config.toml
arch = "swin"
color_jitter = 0.2
qk_norm = false
num_experts = 32
moe_every = 1
depths = [3, 3, 3]
num_labels = 9
optimizer = "cautious_adamw"
lr = 0.00099
beta1 = 0.9
batch_size = 256
Rows from block 4 of a small multi-label image tagger, named by matrix and row number. Rows with one number within an expert belong to one neuron, the router's apart. Each number is 500 + 25 x the weight over its row's rms, rounded and kept within 0 to 999. All counts start at 0. Numbers have three digits each.
After each expert's rows are labels from the 100 images, of 14848, where the router gives the expert most weight on average: "peak on" is the class under the peak. Only what is clearly more common there than usual is listed. The data: Sentinel-2 satellite tiles (TerraMesh).
# router: slot weights (model.blocks.4.mlp.router.weight, 64x160), inputs 0-79
# up: expert up (model.blocks.4.mlp.up, 32x160x160), inputs 0-79
# down: expert down (model.blocks.4.mlp.down, 32x160x160, transposed), outputs 0-79

# expert 4
router.8:526522504462459465461544497469454479518487475527501544472499516498499508572464517478462546498498533505454497496494523522505503453524510479523559441517484516513491512546472456497516502505494514504514483508513478492494526499489445489488511503
router.9:540502477476490478500494477463452491519480466530492522528467501518477528530502530485519511478460526496490527516500495523485488499475491526499529506467454498527522497497511496500503510476468468548500514534478520467516505496470532506501521468
up.0:522503527512474472489487469462457526512463452552487524526462510519484542507505503475499528483470502488475492512482513543464501489467503499503521503447491486518517481502508527498520528469462469509510513536481520471539514494477493522462527468
down.0:522493500504493462497502448471473528497478498526461547503487508530482520526520461488538540504497477474488453483513482505503508488490508484494533514477482481574517484467494508493500541452468518507538512493469488490541512479508469584484505525
up.1:531450538471513508475502501492480497481510497526510499490472501490488499506500509493526547443495505490529514483533484513465554493509480521491471486462460479502501466501440512476481489489511491511491501513505496520499501472459527503483533478
down.1:528501501487483469551490456479489482532525492545482517526502489500456551503481476523492540487472514480507489493493462496484493522455505474545512484464551466531508506466586492515470535468484506506489509472467485452553505490510484517536523482
up.2:501438511463503515473524514538520472507562522503520486480533459492487518475484462504477495502523505464529479490518516473547554517523530449508490498521535494489463527506479499500461553519490530486489497472532489506509523502484511481501458515
down.2:535484527484484486442533518477445484528503506547501501488500531529496483491464474493481516577523513486510486501534552482521513475519514490480543515497505484524498516536472493499490522496501556514532510465513470517517512472500488522497450496
up.3:464494510512524520460485493508493518524491468471516492564472499495505501509511540500497441454500528510514526524470491502472500523509493519482496493485486520497490496519475525506502481497501463508491461518485541492489494482449563480548520486
down.3:509505541495489470478506511459459508533503517521477501524485494511499500428469480497484519533512544497494519480493503515462469458435507484531486478516487516518491506495497443494479505491513531527483521469511560460527486519506522505480516455
up.4:514497515483489488503501488489489515487461494550506489500486475535511501475496496520488519458493519460510529534485555505494484437457485483466515496450487477509505505544523516516450517495458497555481518504489477479517522518507507504483494484
down.4:507486506517500481505461446493491530514479498496465531513508499514484499499518443460518531503464480466468437492503452524517530526493500476530525552477484476539507515450485531485515555472469509487527526516466499484540513466527475568502481492
up.5:519506483500465491511508500501508501465503490492499491480482520501510548484523485513525540492492462495482489488562486502478519495516502505503473449459517482505510484481533513486518500503508485412504497497499492512498509500486499506504514482
down.5:540475511471449464466539498492474495543525466526528492475480498495481508497478491485491506534476502478499462517479496498498524518502538464525551514482508497542499482505515499518470530522495526514490468483505494507527489519501510501529487489
up.6:451525481514515530507490502498555490479522492475514516553552478467514493519509508498490494515483496515489505513466467510545498541511473539529463508496552536463471512484499501533494480492486472464472506493510538470474465505519481457495476518
down.6:485465513500498515541472484520544471487542486485517507492523483454494499481511496475495501478459507496493466510505433536503522571496488483539464485475539523442481502463523538522483521529512467471464502510506493503492521493488507451505470453
up.7:514454517508501521486529494508524471520548549524525478534535461500496475484479480523476507544517519498500501537502506462557503522549505496508469503490528473491463534532457521522479437517486505495510487446509496494508469478505489486488456503
down.7:532512496487507495460508506493461483527517570493517486465516486493472515419468527451479512485488493484503512515491537494516498499481482489506498497513489477479502506543464521525489482508513564487534483507494510494513533498458553481464508432
peak on: snow or ice

# expert 0
router.0:509475508493454479471562516499508512524523510511523459502475489530503536463493468525474525508516503463457498514519514469529499498468507490504515456516514485534460476495509500497474511507466490462501468463504545501532484521490476494458488525
router.1:464496481537464517479527511503482540529461490472514461476488503476536493491512510497502477488505509529485516519498511531540465525459480539479535497525537522497485482517528530512517473536488526505469475525498532539469489523533529482509419505
up.0:494464496516470510502538493454498539511480510476530473488517472503532496482548485500503515511511505488505484549494478532555485507487481493521514494467494504503474484510462515554525458521469479484484479527515525510508513505490480490521464494
down.0:463456502503484516504510504505509466544530507513548482507512469464489511480487460448457497478476525480506489528515482530521512522491525481513515518497514504487460528494518534520466517523493516501451509490515473487514515485493487462514437457
up.1:530460536486504514472482475509531491491534514506497513553496476521492506497501466502495522499493498476487460487544477458517530500546509482527504487484488442503487534477472514498499505475481517461532519474483471489530478424441471513512505528
down.1:500532500522448464477502499465478528560486493478513473523495518514479493494487516493486471546457544491479485520438490498495478522486520467521524560518506501525518484491532488481514491520506461504485462519466513485530478535526530475517503529
up.2:516512506498486462469494467495497509521523496512483497501498499507476530475502438444502519500444483447483454525518487518496522527498546452511491485463532467521506502464493525465489545480492468469512502521492510428548524506444464511492519455
down.2:529500520491484492497508505482477495522492479476508515491487524482490499480492537539516502541501499499534511475480483471500486527465516524517540518479497511493503479497526479533503488527530532522519468470469515555489459492556535512552495537
up.3:552442515451537521521495475508509480466510514518478509510496482524466476525506486541522520516520470500519511502527510451532510496500506507501494491477485482499470511503505483533482467481483521481542518449490487476517498475495492521472469521
down.3:472509513546497462504500497470487540504445486476498503460505544520523492466540489467505500556484497480471478511500494542519490517464501486517543506503527520500472484480516516507529522524479523443487512520500485540521548497515500501500426513
up.4:491530497509478481478527511527481489495517509498507511475486554490541521458476511437488507546504513528480479480495500515511522500543463508502480454478547510470493502495479497532567485519524507466498477515529472519475518505486463486504499474
down.4:493478497526501512529501485490494476524530547526511483498516489501497519482503420463466536462491526438518492524531483513484480504487522474522483468490517445495435542482520521514489500480475505494488525495486449436561518467481458496487506467
up.5:534474534499538518504483481519523484487542526495484510553511487534465510462514488520505515510520474473497484516527504438524523511535514499499479488468512446514452537478497512510502491490487505446540519463473477469520461436481484520493500537
down.5:486534488525471458477490504477474535544469496458519476513495484491515479458506516448489485563461536497461470495439474542515485509488488453531521532512528524501522479488518493496535503530511489488473488537488484519511495530516487480522479529
up.6:528475527465503489476522487518525469482538513537490517540514481506480539523505451499497524486495471456486453498537483467505520494513511487531510470473477454513477557476487488516492522471488488470514513462501522466522473444440458521507532498
down.6:497497464527502524475504498512518508539486474460515489533496521507474522478501544501501491502464496520470515522443509499494515529519505520496516563500515521480534463500504528468511468524515459507489443540481493522477491523508534469500510538
up.7:492480492531534524520441507509539493478511477493486546516451528485480528462505510538510494491502473520489515459491492493507490545478493546486500516520535507488496487492544523518531487504512514487492505467483509509483456496517539501478465499
down.7:536535500464512510483488504488485465510509521502493502494504506524467488515452536510505479489527496522500534496497531442479492472513518521454462492536447474507543516534467474461506483484508494549536481487480536503487512504513533530478560489
peak on: crops

# expert 7
router.14:508505461475515513490523510532487468487533477532528479518510490478500546467466470534496484555504483503516488510540519488510549489522467471514473490453546503499492492535517476506502554493499444420501464471529560488492494494486510482537507444
router.15:522480517518523528497495510520491506477522516527511477526501527481474484483480457546486508549505468496531488473518490490485535496527482473488468552486500472478496504493491494506494495482515454524511487492529553532499488475498488505511526464
up.0:494495474489507506505518486528506491485502482468516492511535446514531463545534519481530492503481501507501520544511501507533506503530472512495500497455472520505522518526480504492461489512481491471495485529497457491504521503462495473511500538
down.0:501514457462476501528533511479470458489493481503515504508505496473500493516466522525526492548505513512515523479486515496495486481482502515527529511493510524521524459501536456530500488511486519519489466462525493477508507535544486496531505464
up.1:472497495536515521550498490497523482499462508524530484497533425502500469486520505516476509518474526504536538520496452480488469518488473489530494473490516460472459536529499476545514506539509497520487527463457482471525508472492512477539495474
down.1:517486501524549521523456458476510499486490487512485512489520472509459543520517469490500522476477486468515500529536482497531489541451501505514523499489505470499482524476507548551481519470453501513520528495445497473533523451480507531486483479
up.2:502440538496499528500518508500489518477527555534504458492475522474486459500512446507491560464510467442528470497515502490489518490492531485511483507501477482486466489466487517522453470501506483541488470512534511532531541490489473510474506475
down.2:490499514475484496478535561516491471519532491511531481512495489479497501525471488524462467473537528511494510500521524496480497491521543475487526513522509518509474530535507506501470509507521517496458500456554500505468472507528506484521472504
up.3:486478520509445511469524514487489497523510461500520490500480488497506540520485500521490513504481495473495491517473517492532508519481532499513564522521515509502515487503547525575502534526461523537474459486478507516510510519543517472513440506
down.3:504519528540490472489464463440489525550462519502499498496509486520453480487497462476491501552471537476513489514495477520510489523469523463529517539506480468501484531473507505520522521485509516528513538492449494474541494466521508514538465521
up.4:517496481444487512485550503481498488491527471504508491508512462519494549511497498512530523483506476478521506534484528483534507489524507496491532473460512497517492503515515477535483514501476510472495483469489510495518476510483486473481480548
down.4:467492510486484494492545490492459482520492502490498492497489517489502490520483508548495494501520525513508533484497523525498449473416504519505515522517526513502495520521569482526496487513515501506472510448493511495511481538569512486553486522
up.5:492474536518440490467509496487495519519472461509520520501462488511489508536491517514485507496462509480482490514482522529525495527473527514520564494524524511493512476514533539546519523521456524544465472501468477515506496510526518468494445502
down.5:490527503540476464511496461446477548550461521494509483523521486512492463499507471470486496565456533464522486517488473509483484517495525450551515518501485491491488498479523475518521514498497503524482533506457485481540491496521501490541488528
up.6:497488517473462500484515483487498525469482464487515493502481455532520535543536490537537517492491490467465486522487494497528483502492504515510522484489513506506514468493492515524512471499452470500475487514504471491512492500481485485494461560
down.6:548485519443460497483537511511480482498544457508496510495470522481502536522461513505507521471529490495516483486503540473480537468529518504475525516499478513524525497524485486482487517497512536484524483474540504539488478511507479494479523522
up.7:511479499508459460472540530456450535562473514511498506518466525515499492510490481500485526474529533492447487474465522499497457468477504507497544505542450502539506471520546500479474498481491527532494489481497508511528447505525471517484512546
down.7:525490482492510492559505470519530495481502470521500523531537510469486500517495495523542525499473476493522492497486471507533498521504498497531524549449522493500505479463561506514477520478481497487505500486495447495515475483513453514469506528
peak on: trees; water

# expert 17
router.34:517468528471460482475518498486513514497523506483506470501520477498481546470509447526511533479489482444473456514502487484536520508491538479532513472495536487511467512481493511520489526499476470431496453495520526501517472497484475484504465542
router.35:503458520466454502452524491502511510513534502488516473510484500496488542467511465522517529493488463441477455521504500484526530501507506487544519462497539474518464487480501483536482518511475479454477471473508516501531487486471469499499476551
up.0:509466515520462498450523493486472520473494452529530492523493509540535565471498501534479512536481479507491493535496543535498506495483483521501522470456563506509484495516515518553529515501451460421486485514498507510520490509450482494485471494
down.0:534473478486475470505512492517495480513503463512498519480496527502486552473482500490530493513476471472508491486497479449485534512520524502515530490465505515479523452507508491523503515515510523484552483502477497537496503470459543510517502490
up.1:514471519478481500472527527547524452494553487516502509513493535499501496460509485531504454483490495523492483502529541511523529512487475504505456494489548478516458552510452523488507542488478459420473485493518546477512461506454485500499505460
down.1:493461538474473488503527491544516446505577508545494505499500548468519497490515504521492505501503500532463511472527460540523506504484465524524468495467499517516459499488546515517488518498488485464486463500508540464482509563512485496486505498
up.2:513491529493475513422541519529473511500519478558525488501462507524496538489476485512455477545522493482484491496488554499502514491523490474469545519520508511492492488550473502492521535497483501467508440484513519515506472500468467497490515529
down.2:513477488490497478524507505527511482452508484511468545476509564485515510471500506482555486512500446513487492460554491488513517508506482515483494485460505532502508476488493508508509504500520512405537524489541481519461518511467505522473473495
up.3:509455514488462478492501509486514506494524504504497516488495503515492534501475443499515494473486486452492484484499503471535502499480519507526559529507529502510498499497497470468498569526470543482499493452508471512518482500526530498522466568
down.3:500464499534506512461497501483449517512478497489524510474489487525520466475483485510505507535523476478507495521528545497530498491479494517483508510531466511497443502530454536535489513506460563537500502503490492529518552478528527521485461477
up.4:488476524484501478468548501543512476526510460514516515525506520519499521487494470524511498463530498469476502495534513499529497488439486480495505464455550465506510480522503488467436566541509508494445506492527536486476508554502502478514477513
down.4:502474461465498534493485497534474465512517483492521540483519489475465463489495526468497483489476497534449530515533487499511509545459530502512518524516499525543514519524493534481437520542485487484474506478482502476502515527521555497455473482
up.5:505478524541530541494476493459504508540495535483509485464505480521485504469500469483477538522488503445537492532509502470500527539523499436508484545521505467465473530492467517520500490496536496530520523506484477498526540433493507503517505529
down.5:498506520520543510472479510493500529505482524500478507534510471521486503487521461513487499483529490497505519502538508496505490491500487495471509509528470471494472542506434516473480512479501517535504554476502536489519496441521513550503473480
up.6:506492466475474505472544519542465523497499493529539470546501475527503561462472491588475507521505505466510528558478545489481495462503503469482525477468514496516483485533545463549482490508469461512501460468497534503513485518499484490497479507
down.6:526495470487533511506480497505517506463484525488487527486499560487499506461506524445543509486522454506497509477519489497503535528517478506495499454483486516464519465451480520517527516503528558458553536519507481532466530473472505521455472499
up.7:520488511468498473486534492459505482502506515510504498543526467517530523503477467520480517550485514455518487501487467492565530491515486515532511490460526495529483502540509455529472517489477488472525515478503509487547437494471465507500494511
down.7:479550525529454498504538505499488495522475457499508459482454561493528512497484520503471545495497541491519488526507527506484490484474488478477512518495481525490521450530492494493509501510535568479502540480540461529504500493515468451498523538
peak on: snow or ice

# expert 13
router.26:482526491472504481505506508438486470509532485522503522499519486512523476498452510478463527478502525507513506474477489513486489477463512479518488539537510517479470550480527459527495548499511522505474535471533490476481507497511493478451519466
router.27:506504524504510517502487503459509495469489503505496536496482515502536521525495505476492569490532486524506507474495519455488507489505477533507487488532489506483481527493469507573522479489510529502537527476489472529482510453469456500448509524
up.0:523482476462482500470542495509474502505523481515507493474503473537507553460513465516489504533494484455490472531533557478529506469485530472487555463498508473537454506506527496514480518507468510459512492456502494495526507505503516511496445513
down.0:549491509481510510536500473493521452493525524477487510465531518471496496475479512520509518520484484498553516489479478433515522535512528522525504497514475481470505482473519475518497492529544500524525490492470489513504453494494501488502497534
up.1:475469518564474509498493498486479487546515493489522478497497507489491468482518510484468458493432521502456490525493456502496469542484535495526496526502549504488473494497491538519534492523502462485494468536465536500502496498503518492548515483
down.1:495516527528527490495472498475499530480478542477472495489488503524486494453500524526498498489522502535502537490483500481476485500482467528478428474555474493465512521494487483514515474486519521520516508502482515519478496516514538506482525487
up.2:503481475507486496511558482495462510484496507475508494468507476538533542488512483487511523512508483510511488528526531497515508455545485475488506466440507489516473484521501508558491493511475473460493484517507488513520534508491459488532482494
down.2:466517470473498488530504492543522469497498504443522495541526524461534487489489555499507485507473495515490499492470478512533508548497484511517492500493521554477517463502537497501490487533541518460476497526523453495471452547526537446492491502
up.3:476488472505490527515519531486499519494454512484545451516530430488538507498533521554504478489498511500532526535470512463511466501494495496492513509490485513485493442534551487573489461523505450525483481495482513513496477532510513473530496546
down.3:531555482510496472485495505470457501528473544491480503469502529519484499444466537467487486555506528551497515485478507466483494484519477498491466478508484486506539489524477466473539502487541506480540497518475471499496501512483515513510540498
up.4:516484522517517526521494449513519480454486537505468546482499518496486477502526493495522528513490430505503487473522486453519539525533470526514460477492486490491505508489466543557547473514494496496537516493484460498494540461473482506484462498
down.4:504450500463519545492517522547549467457532468504525513505494451465511494529496479521527512454532465496530498491529504481517524503550501505490504506509497514472502510514472520535479484507505487519484492482550508544445468479492485506493454500
up.5:517487531511510522524491463517515484454489527499460541482485528496481473505522491490528521516495424510505480476524490452525527526523473524508469479500490499486507493480466535564548467510492503496540514493483461500498542463483489507470450498
down.5:506458513452507534486508526549540474466538466500523512500493453462507502533490480529528508456534477503515490484523512476516527510551504505496503509513491521476497497503472517532474486516514490520480493493554514536452459479493479498510466495
up.6:491491452525503504509520490499492493495470510481524479495540483510496498433515511522494514553490485514519517555500519502547481501496496497476526454434515499506451487529539504539489481529492498449511504483483522501499499511497501471536463486
down.6:508555459486485453521490489493494474517471475477484525513515532485494526493480549472517485529486503507494498470477486516516506505473504515505541510469505538512553463486548482477534520517549531488506500508495477510478504522542513494528475522
up.7:489501461524502506529522483484481488503468530481527493455537500506506529440524511495498518515492493503526521550520512523512479492480484516487510429433503490504446489531541491525484490521496494447515506489470514497501533511495507482538493487
down.7:500543461480485448507497498492486487494478456485480528514504543486521516515483534489527498517512490530466487449497490521513492491483487506494542483474508539530549458486538476470518520503534532472509500499528477523464518520553495508518480520
peak on: trees

# expert 20
router.40:475526449502531520496479466497519464518531495441513458559546471482474488481480514483515491540482485489543498546486485490549522530530524482531481519462521481484507522496469482513520467514525471489500463526481518466480497487500510449529512470
router.41:495484521483491509475510509491473531505543525470534451563457484505509537442510486519490506478484497442519484538502480469479527502505531489517454495463507477494488506489489487530496451505509449484474466528498530509505470519450507477530526481
up.0:478495499505472493471516522510469496532514512509522449515485484510505487499468491509458485494481548456499513531485495565453449507458526457519493514497529498515494498528530494504462498520495485537442462500498504493537517540510517485519528482
down.0:511535501505540507494466502488505503493442511470479522500509520508504497482509535496519487533520500543473519458508498506526508494501451527499461487527471501478540506489475480472535510496526521500522530517507517507473509507526525522487497491
up.1:508521483494548528524486477492507467514525479484494500507515510529469494442494501491514523526492478511526513531512495444531524506517485508511479509490520449490461547515489510522494500484499488463558536484493503454510496449502499507492497508
down.1:508512500501516502526473492491496466521551571520491507497511509499474543512486490492497519457492523501488521509492482507480467502472487481534447485545515491503490533484531485474492511466490490524495526499467510470526498502496495510447540478
up.2:500497515516519518475481500446499501517495487483533493549509466509496503501509510510480495522513506525504514498500508431476492516542518525493504497508475498485481532521468509512521455491504490488537504508496498505476442451484518500509501497
down.2:497468510494506537520488504525532459475554519504506509497521465473492516526521501500511505410495487506488511502505478497532508527491479530518453478492503498456488491482497547512467481506473481478489490500499522491498492498463515496468507485
up.3:495509499509521525480478485465519501489493456488518522527521453499518528528511510505493502521503482509508515503505503432545512511543498507500508506499494495480489526487470508521522482476486484478533499507492506490465474463475504498500497505
down.3:500471492470515519533497499542520465482564515511506506500541440476504527534502481519512511417474491495482493511501478511515500519495489491541463468509519501476486508488529532528441505480467482490481495502496498479508505514459500502469517465
up.4:501488506452481451490530507509477515476481490533499528478484490523522532548489473505521529483519495497469475470509521520520491455494472482496551482504491501543515490510526466478448555489480528480488529465535463501509514518489451514480491557
down.4:521476477483488515454519516539490460551537527486535494495492538491493512481464495464490481510494505505487497517485541485515560494566490491477488504489483502489523500523470507469491490513515534471539447536507489528484536488454482481455509470
up.5:501478526535460503503522519499458508523476479524516527443481537503483504499476509506464495519475511514487504494483527504536486505475468504486532527538516508507514473540545535510529558515492547490516488467471482531508491518520507502480492520
down.5:508528554516468465481508494449458540551460491521487502481463531517485496463472497469484503544478528469483491499481496529482482503464534464520553524495496502536511491503514489498527545507504533514505497500486526494526510511557526511548485504
up.6:499469512502521504532497490515505525440433498500471536432495511503496506505556489497518489465513466528504510472530498474504496505444465525471492441506484501495474457496514530534529512511499505480521544471499490514491539499474514529483461521
down.6:512539476514515494485490504482488532492440486477487507500482569510519529473502531499510509532520489521521514471493514483478503483514472540470504519497468511484541467515461472477564495500554514480530499491508504550450501495518512502504513529
up.7:501508466468481479514511497537505498504506530488466483461489527483495482474481495468539501489481510471501482503503491550477532503489492480520483503471510491515521477489487466458482545512520485527485479507502500481519582544488483486491515488
down.7:497549511510484474483503490473468535521438511506473508512462508523511477509479494517498492545517537518470498489478510531468444456462515466504539478539478507534521506504528451475511531491502532541486517491508517481515512524567514510516499521
peak on: rangeland

# expert 23
router.46:546470537482449466490507520473475485525518466552496510512479527499460498544483497520492510487496502506469484468501524474535476483476527516495548505506526517523492497489547477508475543473455517451484512441509512462501480501531486518511491558
router.47:507509512495493497511480516458490489514478495512469533466476531484465485513467517518470460504524522527460508464494537470495462498448526539470533528557487531501503482504524476465511520486496529507526510454478511507466477525553522538461506511
up.0:518512522502443472502510477466489533497492468502489513507450512522513563507538501520515510473469454504448470505494512505483488483486517499499511477474502509529515452473540530522513503485451466477504486521483511491538515524485487511500508500
down.0:541479512503463465496504463479484529522481446524489526507462539513483538493503475470510537499459491463490457498480475520476520532497519475522540499440510474531524463468497528511525529481492512494527471517471491499523509487478495516511509483
up.1:494473488510513495486509512520504494494498546528493487463511517491494499424534487471503482527530449487478494491549520506545515490471482499488498517512507510504485510496470528471486551486494514439519500487544540508490499516488500532476492513
down.1:529493479440502510485540526506475457479546483512481509488510552489509523503451506525523507506555472499530520490515558457509499437494509516455495502470511527522508483526498454502478470493519506492524485474536523501466499523498488507477517498
up.2:497443487478496513479530521509498445481519496540518497466510519487499495420498487495477490515510472510499488495535516444518511506499508511514475499518519507511492495512480500520520514531488496456520451469516561515504490484487488514503490482
down.2:500479494451548515501518535504510450450538524492488500492525507496534517476476522496514506496552499516515522499533549486526499478517470509473449476514512529457475509517518458509457466515491521475485513465546481487461507504496476490438476498
up.3:502451505502503489485501492474519504514500536516504489449518518488486503447503484451487514511522500487487479492548497504546519510473509497497529525528501485504478511476463517471500575494492542466511513488519513515486506485498503525494486506
down.3:515515483459528515487528520503484477464493495487478512513516526519508514509475521529520502521571465496526535484527548458538501449514490528447500506501481508510508495542482450494488482486502525498544510458543511494448502516508499515473485504
up.4:491520473484514517537491487505526504440486489497496502518491470490510508551543510555529513474495464498516519499472463493494489505495475515503462494480499505473510478490519466543500452492507464513490526488488503479499505510502494497481503502
down.4:481479514492507507519472490534555476481557498481492523513494511433493474510522511467521514439479490495481471471500470517493540541513501512531469530520513536464502464460508543474510504493535480490469491539509485520475456496476498496498508506
up.5:520487545524496521499509482544503489500515485536498488518451513552511517458500488533499487500490460509476496519525511531486500482494475521498470509469536509517487516528526575513473465492481474456484501486514497496506494503498498504496494500
down.5:537472486468512537485529510542488455481574512521497497480521526508496521475486486494487498457526477492517505532541544461464526469526511514461466475458510475514477519536466526507469458495496484481531473492507487490493545472423497507469523463
up.6:500511476528466481479489472444478522511495474486514510469449521522506556527514512485477493521451502514477486498513492522475483528493516512514493485511544518500498496472485533500546504500480473488511498547469511486504525516487507501507513416
down.6:536521488477470475477539507453420492516487495541489518495501528521498501473470506501491523557514523489535508487491538486494466455494521500505553506488495499528495484514504444511489499495512541525532497452500481489516507502507472514516526518
up.7:510475489499518531521514480513492468518504492519521455562531404516489505486494472528476497509458505463556529574490500480514495517500516481512503504486491462489476505530512487549468487500464489517485522488474527465554510484495500491515483494
down.7:492493509524522557493473492494513499548495544486526464501532458491482487483501493490460482506472538479527535537497493486497490537506514487517474497516503471459481532507483547507497482523505467526495480521451512493513483485468518473535494484
peak on: water

# expert 14
router.28:489543520485498512520499476487532491494492451532503510529540452511490525551482486527477510507489488513518514514500512468515501506537532455538477493509503495493505524520505492543515513482468468544492511490489510457515511504492481499514480490
router.29:466543490518477515510489509477502480526486490464510493514520504480490483549481518532469475497469541531515527502476480462471452527510531512500469520543514522485523488502523475520529454523516470544474489507461491502480500522544525475539518468
up.0:503508468455502483532498480528505464507538562482467499482511510480488497493487496458517509454480496503528468513502461516472530502523508489559467452452500496510481523468472477486495500499519474490484495507506511444515535507468468494507523483
down.0:449508472511466467515512506505495546509494471502521487508473476476525543522510493483485481487461524510447469502467481555493471508458500458546515498514536532513505465486573500515493538504469460499454490545510512494514492544522505480500500485
up.1:499456500502501521507525531535477505516488524492520485509535473495485464489487499508502502499500506502541511528496488504547503491507466504480536507466453501500490490538506509519444499519499540494486503479503477529493516506511503487489481546
down.1:524510486482493480508477475485527500498494476500456530488511520491477494453480526482527493541462501506494488477485457481531536522527496503538510561454492497495539476480480514477534521504541494470523510513486501507485440498482531509516482525
up.2:495449509533514513496498527547493474513503504537514494469508508488483492455489493482463504479493516487523502501498506527501496504434470519509514487518499488475451544520502543512503572523486556492503514451495532502499489470504505508481496484
down.2:541484529517497510511498468459483503516477493547483504495478508547459545507467481546491539494498514475549532518503506470469460490455542511501526509490496452518504514510516498499497501479481517549530520452458481494531496481516523535519537523
up.3:519491562519495485461481459484511534480478440517513499543469480498503498526512501507516498517490467476453485515495531547523508514492520491472565522475480501520509487494492558477507484474451470482494492531494520483505491497499490516451468521
down.3:508491514524487482528506474478482507518511486557498504513459501512465518542496451508483524486469505462486472534494487540463462503460547468525530519488518476549472504488539519489477524472446492537488504481465472457556505492509464527488518488
up.4:527473496484513501454498489488519519479524512511505520510507524525532520475517477480522548508529462452494473516534534512538547488497474499508535457481486478502469530494450512499502501473470508467528501511516497500509486449454462512427487493
down.4:515479470471489507508508516517480489502499505517511500471487526483496510541485488497495491485499513499524473501500516498462518496578518467492542491475503487532514479507496490467508486504528474480510494518510463527502482488480452492537530550
up.5:497526484482508469533486425509500485504518541490465491505558483480470477520493485481504505511470508471518482538501462530496496510497541476567475490485493474511505504456486484484479502479510496507511511517493518432535543513486491502519519481
down.5:448493488504504530476513529518506532519533500469543462503499478491541543486517508462470484471488536511498513518476498522499510507526467484502452475514526522442489497503495536514480488513506466465454486535514491517497482517450506475484504476
up.6:518476508463505481492514494476472503494519524519470497502513487517515498499498469468511552505516477449512465499528509500525523481512512487550510471502486470522453545488489472537475497464478533492508522476522486468537498465474441512456476537
down.6:471498470484477480487517514503499541477479465486528496477489501487520514560494465499507495475518482508481473510499522531471489475550509460490533486518531521516509464504518511483503483491480457504477502537543451515488500521490460489492489528
up.7:519481534465495501490520527492494522482509519507484497484450528498516528460523480515505526462567488475487481460512544481493516472454518514500547451512478484516466491501520488498469525492500537496499501446555509542500476502503492529470469531
down.7:519499504450472494522536520530494458480519475531505510479470525473493474533466533550518466508503482526502513488476503482498480491503508523494511498487519545518537450514541467501477492512527480502491470480524504531473455536516494480519514522
peak on: crops